A small image classifier, trained from scratch: 3200 steps, 2.1 epochs.
Rows from block 5, named by matrix and row number. Rows with one number belong to one channel. Each number is 500 + 50 x the weight over the matrix's rms, rounded and kept within 0 to 999. All counts start at 0. Numbers have three digits each.
# r30: branch 2 reduce pointwise conv (model.blocks.5.r3.0.weight, 60x240x1x1), inputs 0-47
# b30: branch 2 3x3 conv (model.blocks.5.b3.0.weight, 90x60x3x3, transposed), outputs 0-5, a 3x3 kernel for each
r30.1:535533491462553508438557456520461460483423490378426388443425498412476498463442438374446503451516522602510530658550481521494499567513458508396541
b30.1:483497471507527424462550458549510437561512432463477516578423446547547445485471446549532432422475499457517612383477503521475495566456451505452532463539503452520540
r30.2:575566561456409544493500517579622530580597483538450452525515569316629570569517507433414568401547471424559524568542443512588517477571511508407560
b30.2:592521522417454559545540484451614547447460548432498494521527422538451464411429432533418477513568562482495571598543578469446450483430460424439521406454535406423555
r30.3:449490509403512451530596530501470557527471524470495431574529523451531490469454567526432574502552483520485609498488472485421459476439502502500507
b30.3:455489508433447494499550477537550527508503476506524507522539516502514451471500483492516501524533481461478485436444485508527507454544507494459537462482520419426571
r30.4:463527462437592442520508522533497519531550569470460429421476347527524479473477444415506436562509486433469507492506451518469535500491522470495503
b30.4:523531580449533528440516456465442444539505541497472441584545479504483521535446458495451456569493600489438545453491470463562534444483478507591495495513537519556490
r30.5:462496527570433489536461427541482431522509506512509493466533450503516520512458529497467541449457453525518537513420469486470352456434460433483414
b30.5:523543535529499488463432475500500477505524453542517527503535468514495476442473475511540485502524504472521510561540520558501533514485484544516545504523532513499528
r30.6:561468519591555466486454560535520524426449497474452493499455568543500483423443507464574496559501528404487518498542392409423448441457494420551553
b30.6:514547522485494485459482501444477522439514450510510450488465468453441442551535430534500503486450474516440447467520504542562460511510566461548547474559493485546516
r30.7:462488542530486496535444454495508551472538533555504460507464479475474460555471506519507481517508461453451528493484486504539467466479523489438559
b30.7:490458442431453542524520503489543498518564505509548533452454516474440487474501513499475496458499449531519553504509552601525569517502529481506529407453532427492463
r30.8:493439516545465512470566473466504477429567498453511483483513467493473576539462636472498556493486509524444562591509540496469561496489636519458490
b30.8:580524528463499572455470474510436501521523504518445523538450415506499418503421382467419488521508506516451441509581565470475537516447465507528446492510493456515486
r30.9:489508518495457513567494462570595543501580550598462442488524539532551563518565476565524469386544433473437502441523518492501461404472517533607604
b30.9:551515513515519551512677559518509555441478382423517368434488578365441442538697577539424393498533441559487528444439410597449518544475493592578425538533315490592461
r30.10:467513413659558502502480513537485522444549484570585485455434491452525391414389458595516478568482468474517492549520671579513545501538556550731570
b30.10:494551468423424501453580516547436637412488524494535432469461517489461410506586542489437491431443417442454456450431494451527582463568523582565354541505487452490379
r30.11:508563517456594451521524515480456486500455491432460641547526472429489411523549494458483404571459495486441512581412512480525486532403445525514458
b30.11:445432448453472487528440511461453539459473434384577514511548557468480490515440496454490444508467450360457536537494497515505528558623700382463530475496493484457515
r30.12:444447507478691431512435464435528391543500533514554476442523505485512532527514583568522500543534510532441396699473464505578586383473439409491475
b30.12:413327440338448420551536348541484384515501424391608464538536503432477443522573517493470498595425451399440609468450567421411441634503452556450462361417481396491467
r30.13:496479454522437475511439521480457446483430483433454453482526486546465546560464499448518498494463461435539463456514437516473383455422500525467482
b30.13:598537545503529482493483425496515492484524486503516557567528483505497542472443481488456471474493479534504529576542570570518524485471516526504483554549524469461501
r30.14:556459503454557488550458442515505517421623566514534502479498505574468503488376520442496518547505537417542438504493557432466473534495553499540557
b30.14:600617402437538519447629498585505515487453467330498464515442553470574586585548447587509538502492581512467487473470544584529637417408528540594366563475404565556416
r30.15:428519497465448504512465518472491453436448504420471477500515497453468578508488592455521424532558499465488491529467486504431434486496569454476553
b30.15:453476454507477432493464432559520535512453452521507517496518516548582550492484459544448426509443459506507435571537496463533543492505531472433454495497482506488508
r30.16:463461524538369427506540464535512536447487517512570518499444490537456517444472543585537506407517492472509471483530457486370495531482360478441482
b30.16:554551488633482390457490476469540447401472490504565504465531538531518465501484509545588453457486537456513470483544463486494497495517610472498527458488439523494477
r30.17:533535550453480564567462477446546531425507524520481538553483494395430491475475473571524479549561516379461529538539452535572492435556459547495614
b30.17:536423493493485510507549479412539518541541519518467521481526508516397486500518549497472525539514458487596606521510502525509563520475551519519626519438578533383518
r30.18:446486500465521431459541470476474504466478522490479540456523538519503505523496502475532536474464494476522515468448486478396500506521422523454459
b30.18:544470492488464435489470463508503501513469474531518503511553554445454508472494512597521479530503469468478478536509489551543506502469502504491465515490491508477489
r30.19:550489568512389410476534500465543471518384437455449535510587528478467606672581482563540574444475460482482468494524440515528451502542465504474568
b30.19:517503555472504596516544464432549454507420450475436497541548556471506516481483553575551465508586546498540521521557516458476469462461489605495571505534543519517537
r30.20:557508467441465526494472495520543469480496517526484406513448499453467451506520477503451466485451512546502489480583474534575500611524459538467489
b30.20:483531484403487532519486494512450558518537562603558477529527499476487570523487564404385631480537512451541610431467614548572499495461434522494445456523470374476482
r30.21:474445487442548571443496500539490470492501499531511543533546482443526519576543458514435549469442482520530513438491475455533569470500497482447470
b30.21:557548554515596534487496426531512599506515462524550480424440565506548578487534436478546454540521508510485518555499485497484432485463439508442520486526544561537499
r30.22:426428549503473468411439466515521542539460502450445536535548525625518507559571440467524515518497504452534476387550541507507520481571474454452607
b30.22:524518454464424474557530437454554546432536461458421406487537545385459448517525446538462492467496549497502544480402476618583591518480525637496414505474457540502475
r30.23:496470511551488386560495476537528471552601616502427395411560511551477477534416522480475503538449495482531454462566619553398464400534622462581498
b30.23:607583437503523507590637481527517480459479439441473384502488539463491501576569527538390469546503503613516562471496416535522523459536518495580400539516386554566391
r30.24:655532488521482474507515505547543547477488508462557604525474557447566546590558490488465518466483536468415491489539496473558451603584512551425448
b30.24:539489530452424532502515503480586534506498496473500528498489429448465486504476451525504461478574512505452515494491521461489498500490450496470552448485551493532555
r30.25:455457533431563519414510476497500545524453513553496450497523447375509496493511434462473451476572541509516551595436495466536471509461393563462505
b30.25:439458390593624552538548512513547394611563427397474532543495474474483452514554535454551515514455494494534656413476485534469421531459446495347468428615599504590605
r30.26:437453507407497461400499530502477501528490539510482514475450467482406442452526452487520470532541506470501450464464532521467503439558551467466501
b30.26:502470458453476459443443481552547513507524505500466526442478521492476533478461489456521444506533536507518502551533504493542523500515546520457507495488476520453455
r30.27:540494496600475515488543490505484532470445495408516586527490496446426517451453441517406472414463544629456546451483454531507451705501471530489442
b30.27:414391528326447516597381441505407442556479492541623481495580466536513511511469522420428637490448375339519617506480626604643540530519539616463554476396553294518602
r30.28:545550509421458571477542523538543503516553491455525462543512482427521476499462431459497534580546553572480449364515471539466523523525523468492514
b30.28:569563520459565444524501439485488557524503558477465460571569513514548522460555504561546593467534536462525497445545532505546561518500441492444523523470501546538487
r30.29:534532476400471569519528505579509596508568505626502338450516555584561512551498523574497518457481490457432514557454527560472490494612521538586397
b30.29:497504480483374484565676494501517581390462514460547495424498526441442484474496520524403505492557465486441587482458436539403480515467419591605396534546349505611432
r30.30:490449490470463460470381471538509536497491547523529479506510464546481519486518512534439475499469403495531543471494426541476431515556520523426549
b30.30:462555554520523571438484529486609557500560541564564561425509523547540527547534521561591560571578515483511482503556511524526540469477470550491484519517480482553513
r30.31:452543466405553465457584484438502478494487570576442520463490546495411553483509572475545510575535471429479546420495468511440471542492422566430647
b30.31:446520427465426522462486482511471501472452432437463505512500484526503488531527544528480466607580492454525514401453486399464514414428478464515445411503438418496486
r30.32:581555529605426527543480494514470363541573469419505428526513536461557566514515552505434543502489429511448504437534540540510511570507621526718492
b30.32:555594507406568458517516489591402437483544481456559446457391468450428401589598549582353532558476478523514520401478511530480442524507461611567368519550441504663465
r30.33:491529591448470538481465377577608583519517484548512561498538612558567521468545528500548534358493452587457439521536464490505435454548437526409439
b30.33:370381504570510597511538558338508616494527460485492436431455524561588442394437579425479557406402545476521452433463563560400409695497444492469559489500567361388478
r30.34:449475475515528516544449476511535503559494478526400507521454487542441555492506536559498562468523522583600446463527397513445494495490478484379577
b30.34:542551526496563516478543479489560484497515465516501486492556504499563568476478534576593469529575534503524501447502482486432484508487467472551533488591533518529521
r30.35:447469501390439482463418528448482513519528475586408511485476477509517516531486526524503508568434539459420518438544482461460479426508360505546584
b30.35:502518542480491492457441488473509490473496440536481507592558483463516489491607568533526435553541472410448480463532508488440484520511513540580532494528481484458447
r30.36:485494550523324449436526457409458523481450520561458554489425502453474438479598450504458457523522465545505485628541594574456458620584597481529422
b30.36:584532541498483471573553646546496558634597492456460470647577463579543531427456531380462487498449560420524575503537520525408582525534560623571378455417377595528579
r30.37:421458533412475474607568484467527479409534540547546580497430572514519466487457532484544458529496500402451506552475468473421468450395377574419514
b30.37:499491381516358514460513553423572490552555547491528508399537556461551465497493529555571548565547479435465440378429461415433601429450625380547626502502541492531564
r30.38:510415473561407392464401451503355369514415462461547495371505462359469500499512482480524445503491531453528459538448502543470485440462485382473418
b30.38:434505674474474524626470474508593485542485464509520546353544464520527521462428469533541600449539614378391451478374448416606609361587711437405428418498518597560721
r30.39:493516488499508478532498558507525513412507543464527485434429515619529483376460469502524516535538486385462443562481435517462511441468517519495556
b30.39:571523482540541506496525465472529454517518433503510466521517527492497465515471403561498482555530497541531556590508470578499493527507468570626418554559476496531528
r30.40:462461502415657453435525477406506468480501501517499558549566492498469564550542544509454493490438410427480467432482507485413489570449448520412469
b30.40:490544498467452523490490480546515565561516503478545540510555494416542521433465558474539524522538522517516478488469489539485509514496527438531588490447551507560514
r30.41:454471560458453474441470467495600480536479503462404577513513507604517568464492446371486470446464493509467468471495412518501558488499531533440563
b30.41:537508527499485462495502440477501450548517543554514560597600546535499545509449480535521542526537560487474495500548468535524460523550531565544462541498500587425480
r30.42:433537528458380446447463625477408468564506469485437575493450560560534456455505430492512454470537520444496556508452486550511507496450421528559449
b30.42:476486567555437491527435492544440431524433441525459496493517576473491493455501465504454437428444426409485491523521496512549499594667558516583579540478529557470564
r30.43:488450544464373542473512489465559505551509535589528431496461458480536495538510583476416481490507415520510500445448469431497484521486449482580560
b30.43:533504510599479478510571489521515563503452603451471649531542500550536517460508551465468563500483532484493525483555498493480519491458491477455458464501491541505535
r30.44:533470526505514482578490516506616519507489598466398381490542425474529461522475511505534466467490460456512500506511488483500404436455481490481559
b30.44:597549462501575510488524465501529531543602549500507480577575476487547549470508489507509506445599552476512536425541522499508545452460505476573593507449448470494478
r30.45:427575513523697487438446532426416478527443484414629505487493454504453436530481597436550435529499538546520458605442523521465468531516560502568464
b30.45:495503605313465510522455400497413483507454546561617564550555530537550441537489584391395527602346415471488586436439377371451370452422390439570621401530535397494448
r30.46:469366555417476442567489564473556488489579471608546524473516475440506540567475543517417511446516506555499502601434533485501484500405496473578555
b30.46:385503584460464490597492472422474454485495495441605501501491543561524411464497520485480491508485505477491451560454507498431441626464488496495607358429479458517500
r30.47:531504502464519515505498446535506528530493497503446534544514529469553503516521503423484461507503520420492555488453431459465559451525448515491515
b30.47:490479502477483489481494526509486464525481490529508515524501475485478490474507516513533481467519520484482432474452469536523513523475499527489519508511585487471500
r30.48:527533527399454514482527448521429534581419452496512401508525502508558609592537520541499548518441539416524459410527514488563514418556478464491525
b30.48:521531669485475661404492468421579516457495456553490514444588519513643632459451512623538409576557564386436463528576536440461471506455407538494431473545449439546542
r30.49:514525503473408558424497461539457418560466462510482565496386572398503468405497518480431535543488484574443526527456470513509553523480493438611512
b30.49:544473521522501509511459515605464501474448532520510569550512535434508491467518519504450448439472465365477475504405458508564473574655557532459523524481503451462564
r30.50:488455411442467535478481431494545553449583469475463473496492404408579447511444524488430489461466482547503456448532448484516568531512565471524609
b30.50:539530475496477456512517509501467495463505491500511516550526516498456489533540522460449561510489535474475482516487521553536509548488469486463459443471549521549494
r30.51:484413444509537525484456562452506420505492441529477513541435492458562497448517439582473526461503505599529473514459499519434497446499450475527456
b30.51:531530588528503513495492495515483486550510517539512560474465506493472480457473498560502477515533477519536491492485521538541497495544495525527489535522495549487488
r30.52:447502412510494432492611533451500552592414554581545580559559590461443598516519561606521479485536548467518558436559490547521486457551440637475483
b30.52:487502628518435503542541431503550395561493406560441543420508513507570496566436521544492531454461637401475417483415444504561587377479627462544588433462568441483635
r30.53:505529550490423455530542464516493541462467576647585528576535490643505592565581602667570609573504549407495572506501555480428461422522545525593502
b30.53:505511541392430562527667422489514554478451447479541425440446413376483426585492470567446460566559547568475465510398418546537599373387503575581341461517470498689602
r30.54:527486502472546535529480530513601380536513529431488499477492485485509470494491519397435536499427496503606487488497450421449480522495505509455594
b30.54:511549472502568424488531530527562526477518513447520464583560550494496494491500539511468511453482583477522545517566547494502493523471528545559446532534439551557446
r30.55:510569509392482596476520489438482376534489472348501404523495480586615523517440475448540527505555528531576496497458501513596568526560492490485466
b30.55:463519632460527565443482345538518403561513515533519498513598560572468497479427456506412526504520493500532467605543459477459418453512502546623448508516528565530556
r30.56:570550493409491523557512515529575657438562556507465487410458471545391455567494588505521519582487482449645521434637514561477474588682593555452441
b30.56:395511379494571467495617454513601569507484416407421520476484450522458484523456446553555654500518534500582476558529555480595645316289456542511437581426504550438455
r30.57:544450544480506576520433606458460474529476459503480518487473539451529485481512535453452523527524498495524409512479518505533470429493550426547506
b30.57:503519544481492530473482534496552541541501519511544503505486492521483497453468493471499483511507519532511492541480497481523514469509485564497504518521492472485478