Weights of a small image classifier: 3200 steps.
Rows from block 12 of a small image classifier, named by matrix and row number. Rows with one number belong to one channel. Each number is 200 + 30 x the weight over its row's rms, rounded and kept within 0 to 999. All counts start at 0.
After each channel's rows are labels from the 100 images, of 14976, where the channel reaches its highest value: "responds to" is what is common among them. Only what is clearly more common there than usual is listed. The data: retinal OCT scans (Kermany 2017).
# r30: branch 2 reduce pointwise conv (model.blocks.12.r3.0.weight, 88x352x1x1), inputs 80-119
# b30: branch 2 3x3 conv (model.blocks.12.b3.0.weight, 132x88x3x3, transposed, each kernel summed), outputs 88-131

r30.30,229,212,198,219,206,221,202,190,214,166,157,262,193,167,216,179,162,105,222,199,194,178,177,224,197,215,175,194,249,242,199,173,219,232,223,188,175,256,239,213
b30.30,206,239,257,137,168,209,231,209,235,224,226,207,173,195,201,284,216,221,236,201,203,198,240,201,239,256,213,249,235,209,252,261,192,199,189,166,196,222,202,204,248,207,244,206
responds to: finding: normal

r30.74,203,201,197,186,178,212,225,193,220,165,190,205,207,179,246,244,149,214,208,213,194,189,173,217,194,228,208,193,166,228,178,163,233,179,182,201,237,159,158,187
b30.74,223,214,227,160,154,202,242,170,181,266,208,181,181,196,252,230,191,194,226,164,219,203,229,231,244,206,214,207,193,204,229,182,148,183,203,200,179,217,263,226,249,220,275,213
responds to: finding: normal

r30.24,184,203,159,213,189,172,176,198,232,163,226,191,188,190,244,193,199,217,212,192,217,206,197,209,274,246,245,255,188,173,194,194,186,160,167,192,187,261,196,199
b30.24,233,221,209,219,210,191,197,179,186,186,178,199,155,175,213,209,189,223,194,158,256,205,216,222,198,188,248,242,254,215,230,210,229,191,136,205,260,154,191,198,216,212,171,241
responds to: finding: diabetic macular edema

r30.76,219,198,246,168,196,150,180,175,216,190,195,217,215,181,261,184,249,226,187,143,217,184,190,188,200,165,201,229,264,203,201,170,249,202,200,181,205,195,184,172
b30.76,191,186,197,139,218,212,229,191,180,243,196,209,158,250,211,235,187,199,125,202,213,239,203,211,210,238,234,181,156,213,215,169,186,177,218,203,170,240,199,203,215,230,207,196
responds to: finding: diabetic macular edema

r30.59,136,181,210,206,215,186,183,166,272,202,230,250,178,216,184,194,189,251,262,183,187,254,204,230,270,171,155,176,219,204,204,173,184,232,168,171,164,283,237,196
b30.59,221,180,116,182,190,216,227,194,197,215,215,185,194,150,206,158,238,217,270,178,171,182,193,169,200,171,160,206,230,224,208,183,219,179,201,208,210,212,193,207,189,200,230,249
responds to: finding: choroidal neovascularization

r30.82,200,206,185,185,201,207,197,197,205,231,246,176,185,223,160,191,237,187,209,220,185,202,257,173,243,179,188,169,197,162,199,137,216,224,182,218,175,202,241,209
b30.82,216,226,204,233,203,180,199,204,164,166,211,187,219,214,210,218,187,204,239,172,285,190,217,239,220,181,177,225,171,237,191,135,185,193,242,200,193,252,235,250,166,191,165,151
responds to: finding: diabetic macular edema

r30.21,190,214,209,179,199,219,219,236,190,153,194,156,145,169,225,203,178,217,227,222,231,216,157,156,231,202,242,229,205,236,205,195,189,215,238,204,160,218,219,189
b30.21,196,157,275,232,229,206,204,168,178,212,177,197,211,125,189,170,216,157,177,233,166,203,200,222,228,177,162,214,174,255,198,201,209,188,231,227,189,197,268,174,216,208,253,189
responds to: finding: diabetic macular edema

r30.62,199,214,193,183,188,255,188,243,206,199,155,257,189,203,199,147,161,173,198,209,229,228,222,183,209,217,283,218,169,209,219,184,197,193,264,226,140,192,220,218
b30.62,164,191,185,260,202,190,208,148,195,191,187,158,235,270,167,197,233,180,123,170,218,213,228,125,227,172,167,234,208,217,177,130,186,238,182,228,181,239,246,175,223,213,219,198
responds to: finding: diabetic macular edema

r30.36,207,202,196,190,245,208,235,243,191,256,187,219,226,218,154,244,164,185,266,196,209,191,209,155,162,241,225,268,225,189,191,168,148,219,217,223,179,225,210,196
b30.36,188,161,206,202,244,171,162,212,191,181,167,152,164,209,209,162,215,191,220,230,234,146,237,230,198,179,200,199,180,141,145,219,168,197,176,207,202,157,213,199,211,163,231,214
responds to: finding: choroidal neovascularization; finding: drusen

r30.0,193,205,178,200,158,213,219,182,189,257,227,229,208,205,177,230,176,258,192,207,178,153,186,205,166,167,200,141,239,239,193,182,142,276,241,211,219,161,182,216
b30.0,240,186,206,264,216,200,168,258,212,172,199,196,219,230,193,201,206,188,190,204,214,215,204,211,236,179,160,189,233,205,176,160,298,228,189,200,158,220,241,196,153,179,192,221
responds to: finding: diabetic macular edema

r30.1,230,236,170,209,177,205,176,219,233,129,204,184,187,221,224,118,197,241,201,225,230,226,174,224,195,193,168,194,134,202,174,160,150,209,222,212,216,193,215,165
b30.1,245,185,257,243,235,250,160,147,182,188,207,257,239,181,210,173,229,167,155,226,199,221,187,204,182,188,207,188,215,209,172,229,254,236,148,249,222,205,234,199,258,175,229,160
responds to: finding: diabetic macular edema

r30.66,287,206,214,177,214,203,221,207,161,204,162,193,266,237,168,142,183,218,189,155,243,177,208,171,126,179,200,203,201,231,227,234,189,196,223,168,200,138,240,211
b30.66,204,162,200,164,217,202,161,196,210,178,264,210,150,174,181,192,173,181,195,196,197,177,225,213,198,231,209,167,209,181,139,231,179,191,148,163,191,157,213,159,169,195,169,175
responds to: finding: choroidal neovascularization

r30.57,172,216,263,182,210,268,199,213,173,199,204,182,172,188,201,163,168,176,249,205,187,184,238,225,168,228,170,172,176,175,211,190,193,237,230,215,191,159,243,195
b30.57,182,157,172,237,190,149,193,224,190,225,224,190,178,226,150,178,172,181,192,215,200,201,194,199,189,174,196,248,191,168,185,193,222,236,149,214,216,176,196,140,202,187,228,165
responds to: finding: diabetic macular edema

r30.6,223,218,148,172,194,177,183,187,248,205,194,246,178,158,163,218,197,153,177,206,194,246,215,227,223,200,147,209,266,179,191,230,207,203,221,154,143,226,207,207
b30.6,248,252,206,231,131,199,190,247,174,187,190,240,210,212,227,199,193,204,183,158,178,186,225,183,161,197,223,164,253,158,189,189,154,159,123,194,227,190,181,184,184,146,171,263
responds to: finding: drusen

r30.44,172,194,196,215,188,164,187,194,205,186,195,179,252,222,187,223,241,201,167,212,188,218,167,264,207,202,237,190,220,207,214,200,227,210,220,226,215,214,175,213
b30.44,142,173,189,232,236,204,156,198,205,176,193,238,167,212,128,203,150,198,187,109,219,187,178,218,222,141,229,200,179,172,198,208,233,258,224,210,193,205,241,150,203,205,134,191
responds to: finding: drusen; finding: diabetic macular edema

r30.14,196,184,190,214,213,255,200,245,221,149,245,189,216,201,202,172,196,196,212,256,207,204,191,207,183,220,222,226,301,191,207,155,253,197,254,180,196,193,248,202
b30.14,223,200,117,254,223,251,220,218,174,192,182,200,177,207,204,178,238,222,216,206,148,253,260,217,240,211,183,238,235,209,200,156,241,230,237,210,235,193,251,221,172,259,247,182
responds to: finding: diabetic macular edema

r30.58,202,199,211,225,190,144,190,177,226,177,211,150,224,182,222,237,195,235,253,173,270,251,212,226,234,208,153,246,186,209,210,218,259,200,225,192,226,196,192,198
b30.58,160,195,132,225,211,213,199,154,190,193,201,188,135,194,191,191,207,170,203,203,160,192,190,255,244,188,164,171,176,197,191,192,198,198,151,212,209,133,159,188,170,217,226,218
responds to: finding: choroidal neovascularization

r30.86,235,210,193,159,213,154,173,214,169,208,207,191,198,193,214,233,140,288,207,172,222,173,170,213,212,195,182,216,203,165,195,193,163,189,198,174,173,172,155,187
b30.86,165,238,192,174,189,181,265,177,166,177,232,206,203,203,283,210,195,192,198,175,202,240,163,264,210,203,246,190,236,222,160,218,138,206,243,178,206,191,184,231,229,231,221,243
responds to: finding: normal

r30.43,140,166,193,199,171,173,187,164,182,179,190,208,185,171,224,116,202,189,225,192,213,218,261,145,190,203,166,148,189,180,172,214,228,185,161,219,272,187,180,198
b30.43,245,244,198,154,192,203,174,187,181,166,171,137,161,222,220,213,199,199,211,171,231,222,208,199,201,188,203,208,178,199,195,204,217,194,239,223,182,170,111,158,249,236,211,242
responds to: finding: drusen

r30.13,225,194,204,193,189,195,173,248,172,191,123,208,224,167,222,221,169,189,178,210,195,166,196,175,172,205,208,197,136,214,183,238,213,198,175,242,229,202,187,243
b30.13,196,187,202,221,193,207,239,176,181,190,256,178,222,215,172,222,144,220,196,207,215,223,205,157,249,179,179,219,153,195,177,196,173,184,204,208,151,200,230,188,107,196,180,171
responds to: finding: choroidal neovascularization

r30.67,217,212,213,175,181,181,202,166,147,169,188,169,161,225,220,230,222,224,159,206,193,186,252,170,166,230,197,152,154,224,168,166,252,173,207,218,177,174,175,177
b30.67,215,230,249,180,163,193,224,219,241,187,227,192,227,206,235,231,173,207,152,225,218,216,204,215,172,220,201,219,241,222,216,232,216,239,173,212,219,215,112,227,151,242,175,193
responds to: finding: drusen

r30.46,212,213,175,199,186,177,179,242,216,265,177,144,139,243,202,225,180,232,167,155,214,257,200,218,200,197,210,169,178,242,245,250,221,199,204,162,227,213,226,252
b30.46,258,167,220,227,176,222,215,185,186,254,165,171,221,196,211,178,258,228,196,180,229,169,216,200,225,267,168,249,174,144,194,183,220,143,217,231,160,197,262,171,175,196,244,204
responds to: finding: choroidal neovascularization

r30.42,184,229,145,176,166,217,216,225,197,238,159,238,98,237,213,242,254,221,207,209,184,203,157,143,179,175,171,220,215,232,178,172,233,192,217,204,217,216,188,175
b30.42,245,205,196,182,198,197,226,184,207,227,207,223,139,195,184,195,165,256,175,218,222,225,143,199,176,223,214,224,211,170,212,170,179,141,234,233,158,220,174,185,175,212,156,218
responds to: finding: drusen

r30.84,237,220,180,233,181,172,211,185,194,197,213,201,185,180,165,150,212,203,151,214,204,186,237,181,196,189,190,119,246,218,190,210,245,228,180,238,189,180,221,233
b30.84,206,176,201,205,189,133,162,193,185,237,232,214,204,161,133,226,213,226,229,209,193,249,181,183,177,198,225,184,199,230,238,254,185,165,242,187,170,209,237,232,227,214,279,203
responds to: finding: choroidal neovascularization

r30.25,130,182,180,216,197,238,209,185,203,199,208,195,247,219,280,157,194,184,114,207,259,247,155,168,203,205,241,204,241,185,189,155,221,225,247,198,245,243,238,175
b30.25,215,167,188,216,221,208,176,194,189,268,173,227,201,177,166,154,244,203,218,196,197,282,259,213,219,189,208,246,215,237,201,162,212,181,256,239,166,222,185,207,210,197,233,191
responds to: finding: diabetic macular edema

r30.54,167,203,175,203,195,241,191,185,219,131,182,178,210,200,244,179,191,205,312,182,212,194,215,197,196,198,218,222,146,216,238,182,230,212,290,159,212,220,238,176
b30.54,232,174,182,278,245,240,193,199,227,210,162,168,182,192,185,170,228,220,174,176,233,240,198,208,243,209,208,216,197,172,156,154,197,180,236,231,203,185,250,231,208,136,237,176
responds to: finding: diabetic macular edema

r30.75,184,248,190,187,175,171,213,191,206,199,235,191,195,195,249,175,185,236,221,161,203,212,212,192,175,204,122,184,231,196,236,210,142,176,194,235,199,174,182,207
b30.75,206,159,210,196,230,216,266,237,213,249,203,219,182,210,245,187,196,202,208,241,149,217,184,218,254,228,211,206,188,200,218,182,178,164,193,222,172,209,268,197,163,161,140,191
responds to: finding: choroidal neovascularization

r30.39,192,232,220,211,204,249,182,193,187,171,232,163,200,220,186,168,191,184,218,209,239,204,207,221,207,221,238,257,198,182,220,176,165,142,211,177,226,194,222,189
b30.39,162,239,182,237,184,214,173,180,185,185,182,237,184,233,125,200,175,194,229,189,182,229,199,211,192,230,206,215,172,177,158,201,178,192,201,162,218,159,203,210,183,177,147,203
responds to: finding: diabetic macular edema

r30.52,192,228,157,200,184,213,180,197,176,288,234,179,126,219,207,253,228,199,225,211,207,197,212,225,197,197,134,208,178,188,193,227,194,211,165,185,213,221,224,218
b30.52,167,269,184,228,247,197,202,179,193,149,194,201,253,198,200,232,182,171,203,185,235,137,171,203,173,177,184,182,166,191,159,206,213,221,174,197,216,218,197,217,253,193,131,187
responds to: finding: diabetic macular edema

r30.12,182,244,201,223,182,194,193,190,218,202,211,193,159,163,243,218,204,213,229,207,224,247,159,192,209,179,171,182,169,210,186,226,178,236,258,166,211,265,167,208
b30.12,191,167,174,260,253,195,137,168,231,188,216,210,225,173,172,217,227,190,206,195,177,204,160,208,105,204,181,156,204,159,229,220,193,152,127,228,212,205,167,180,172,212,157,196
responds to: finding: diabetic macular edema

r30.7,279,226,172,250,197,184,229,180,175,195,215,218,146,243,174,191,142,211,170,201,181,197,201,236,180,230,227,188,260,191,202,188,181,225,189,149,204,193,232,193
b30.7,212,194,201,218,208,232,280,207,193,208,169,213,234,206,219,184,185,168,234,217,194,233,156,200,226,205,176,164,150,234,193,183,203,154,173,249,216,197,280,182,182,152,268,191
responds to: finding: diabetic macular edema

r30.63,180,184,189,162,206,228,207,155,181,208,118,185,218,166,190,210,183,186,217,214,172,163,224,216,231,194,259,232,251,169,201,212,174,228,210,187,194,192,233,201
b30.63,190,200,165,191,227,181,156,219,238,150,170,224,214,231,201,205,205,174,201,150,160,202,194,172,153,190,183,176,173,158,127,175,179,210,207,190,196,235,205,200,230,211,211,153
responds to: finding: drusen

r30.71,150,187,166,190,251,198,209,209,201,147,175,204,142,155,158,197,178,229,184,193,175,227,259,269,235,201,259,107,187,198,232,162,211,236,209,183,192,197,204,217
b30.71,217,211,225,229,230,190,235,185,230,210,210,211,215,266,168,160,193,203,146,174,242,178,226,146,166,217,219,185,198,146,207,124,170,153,224,158,199,285,205,190,199,195,191,219
responds to: finding: diabetic macular edema

r30.37,211,198,220,191,202,173,189,195,174,193,154,133,206,203,220,163,192,181,196,198,177,175,183,213,217,206,238,230,194,204,212,154,193,177,160,234,242,175,230,180
b30.37,187,188,206,167,211,182,203,219,208,252,178,199,223,222,201,204,193,141,162,198,237,189,146,207,201,187,188,224,198,174,172,185,167,214,223,189,204,132,200,200,258,211,226,159
responds to: finding: diabetic macular edema

r30.22,233,173,202,164,206,228,250,198,211,193,225,164,186,207,232,177,196,192,242,193,184,189,174,194,184,191,238,176,189,218,201,206,205,222,210,162,200,232,209,173
b30.22,138,196,207,199,177,165,176,198,196,191,189,196,216,214,189,183,144,177,166,205,183,206,188,198,207,124,219,174,236,206,182,204,135,179,189,230,178,157,199,160,200,103,231,182
responds to: finding: drusen

r30.35,242,200,210,230,197,218,226,197,239,281,198,211,237,205,179,186,252,238,226,164,223,186,168,212,169,189,146,178,209,200,206,170,143,200,219,186,151,170,182,240
b30.35,205,175,219,253,201,210,213,242,191,183,216,201,228,242,167,200,217,227,192,216,227,192,176,239,282,240,191,217,197,245,223,232,281,189,188,185,190,126,248,272,208,214,253,257
responds to: finding: diabetic macular edema

r30.4,229,182,194,249,179,205,187,221,183,196,227,189,188,182,221,165,201,220,249,233,223,142,182,169,211,182,183,168,228,193,208,181,147,177,167,210,206,122,219,227
b30.4,248,149,262,235,233,214,201,157,230,198,208,247,174,182,198,207,248,215,198,252,253,198,183,151,245,185,159,194,206,200,199,167,192,202,147,196,217,177,242,217,155,183,213,206
responds to: finding: diabetic macular edema

r30.83,212,176,220,213,243,173,207,179,241,225,185,176,195,227,212,206,220,208,192,203,170,209,205,165,270,216,230,212,167,174,216,208,219,154,199,183,177,209,224,180
b30.83,160,233,196,179,219,168,212,176,223,170,204,211,151,206,199,194,139,206,174,214,189,203,216,243,157,234,221,183,220,163,273,200,219,256,188,168,209,257,212,218,176,220,203,216
responds to: finding: normal

r30.16,191,220,201,203,185,156,218,219,162,170,205,201,214,245,140,188,242,218,247,204,213,220,200,210,141,196,220,227,193,196,214,199,202,183,203,248,152,151,179,166
b30.16,222,186,207,174,161,242,194,224,194,177,194,179,218,173,178,204,224,194,203,202,231,162,185,178,149,238,206,211,187,179,202,224,191,185,171,231,192,179,212,236,186,222,117,195
responds to: finding: choroidal neovascularization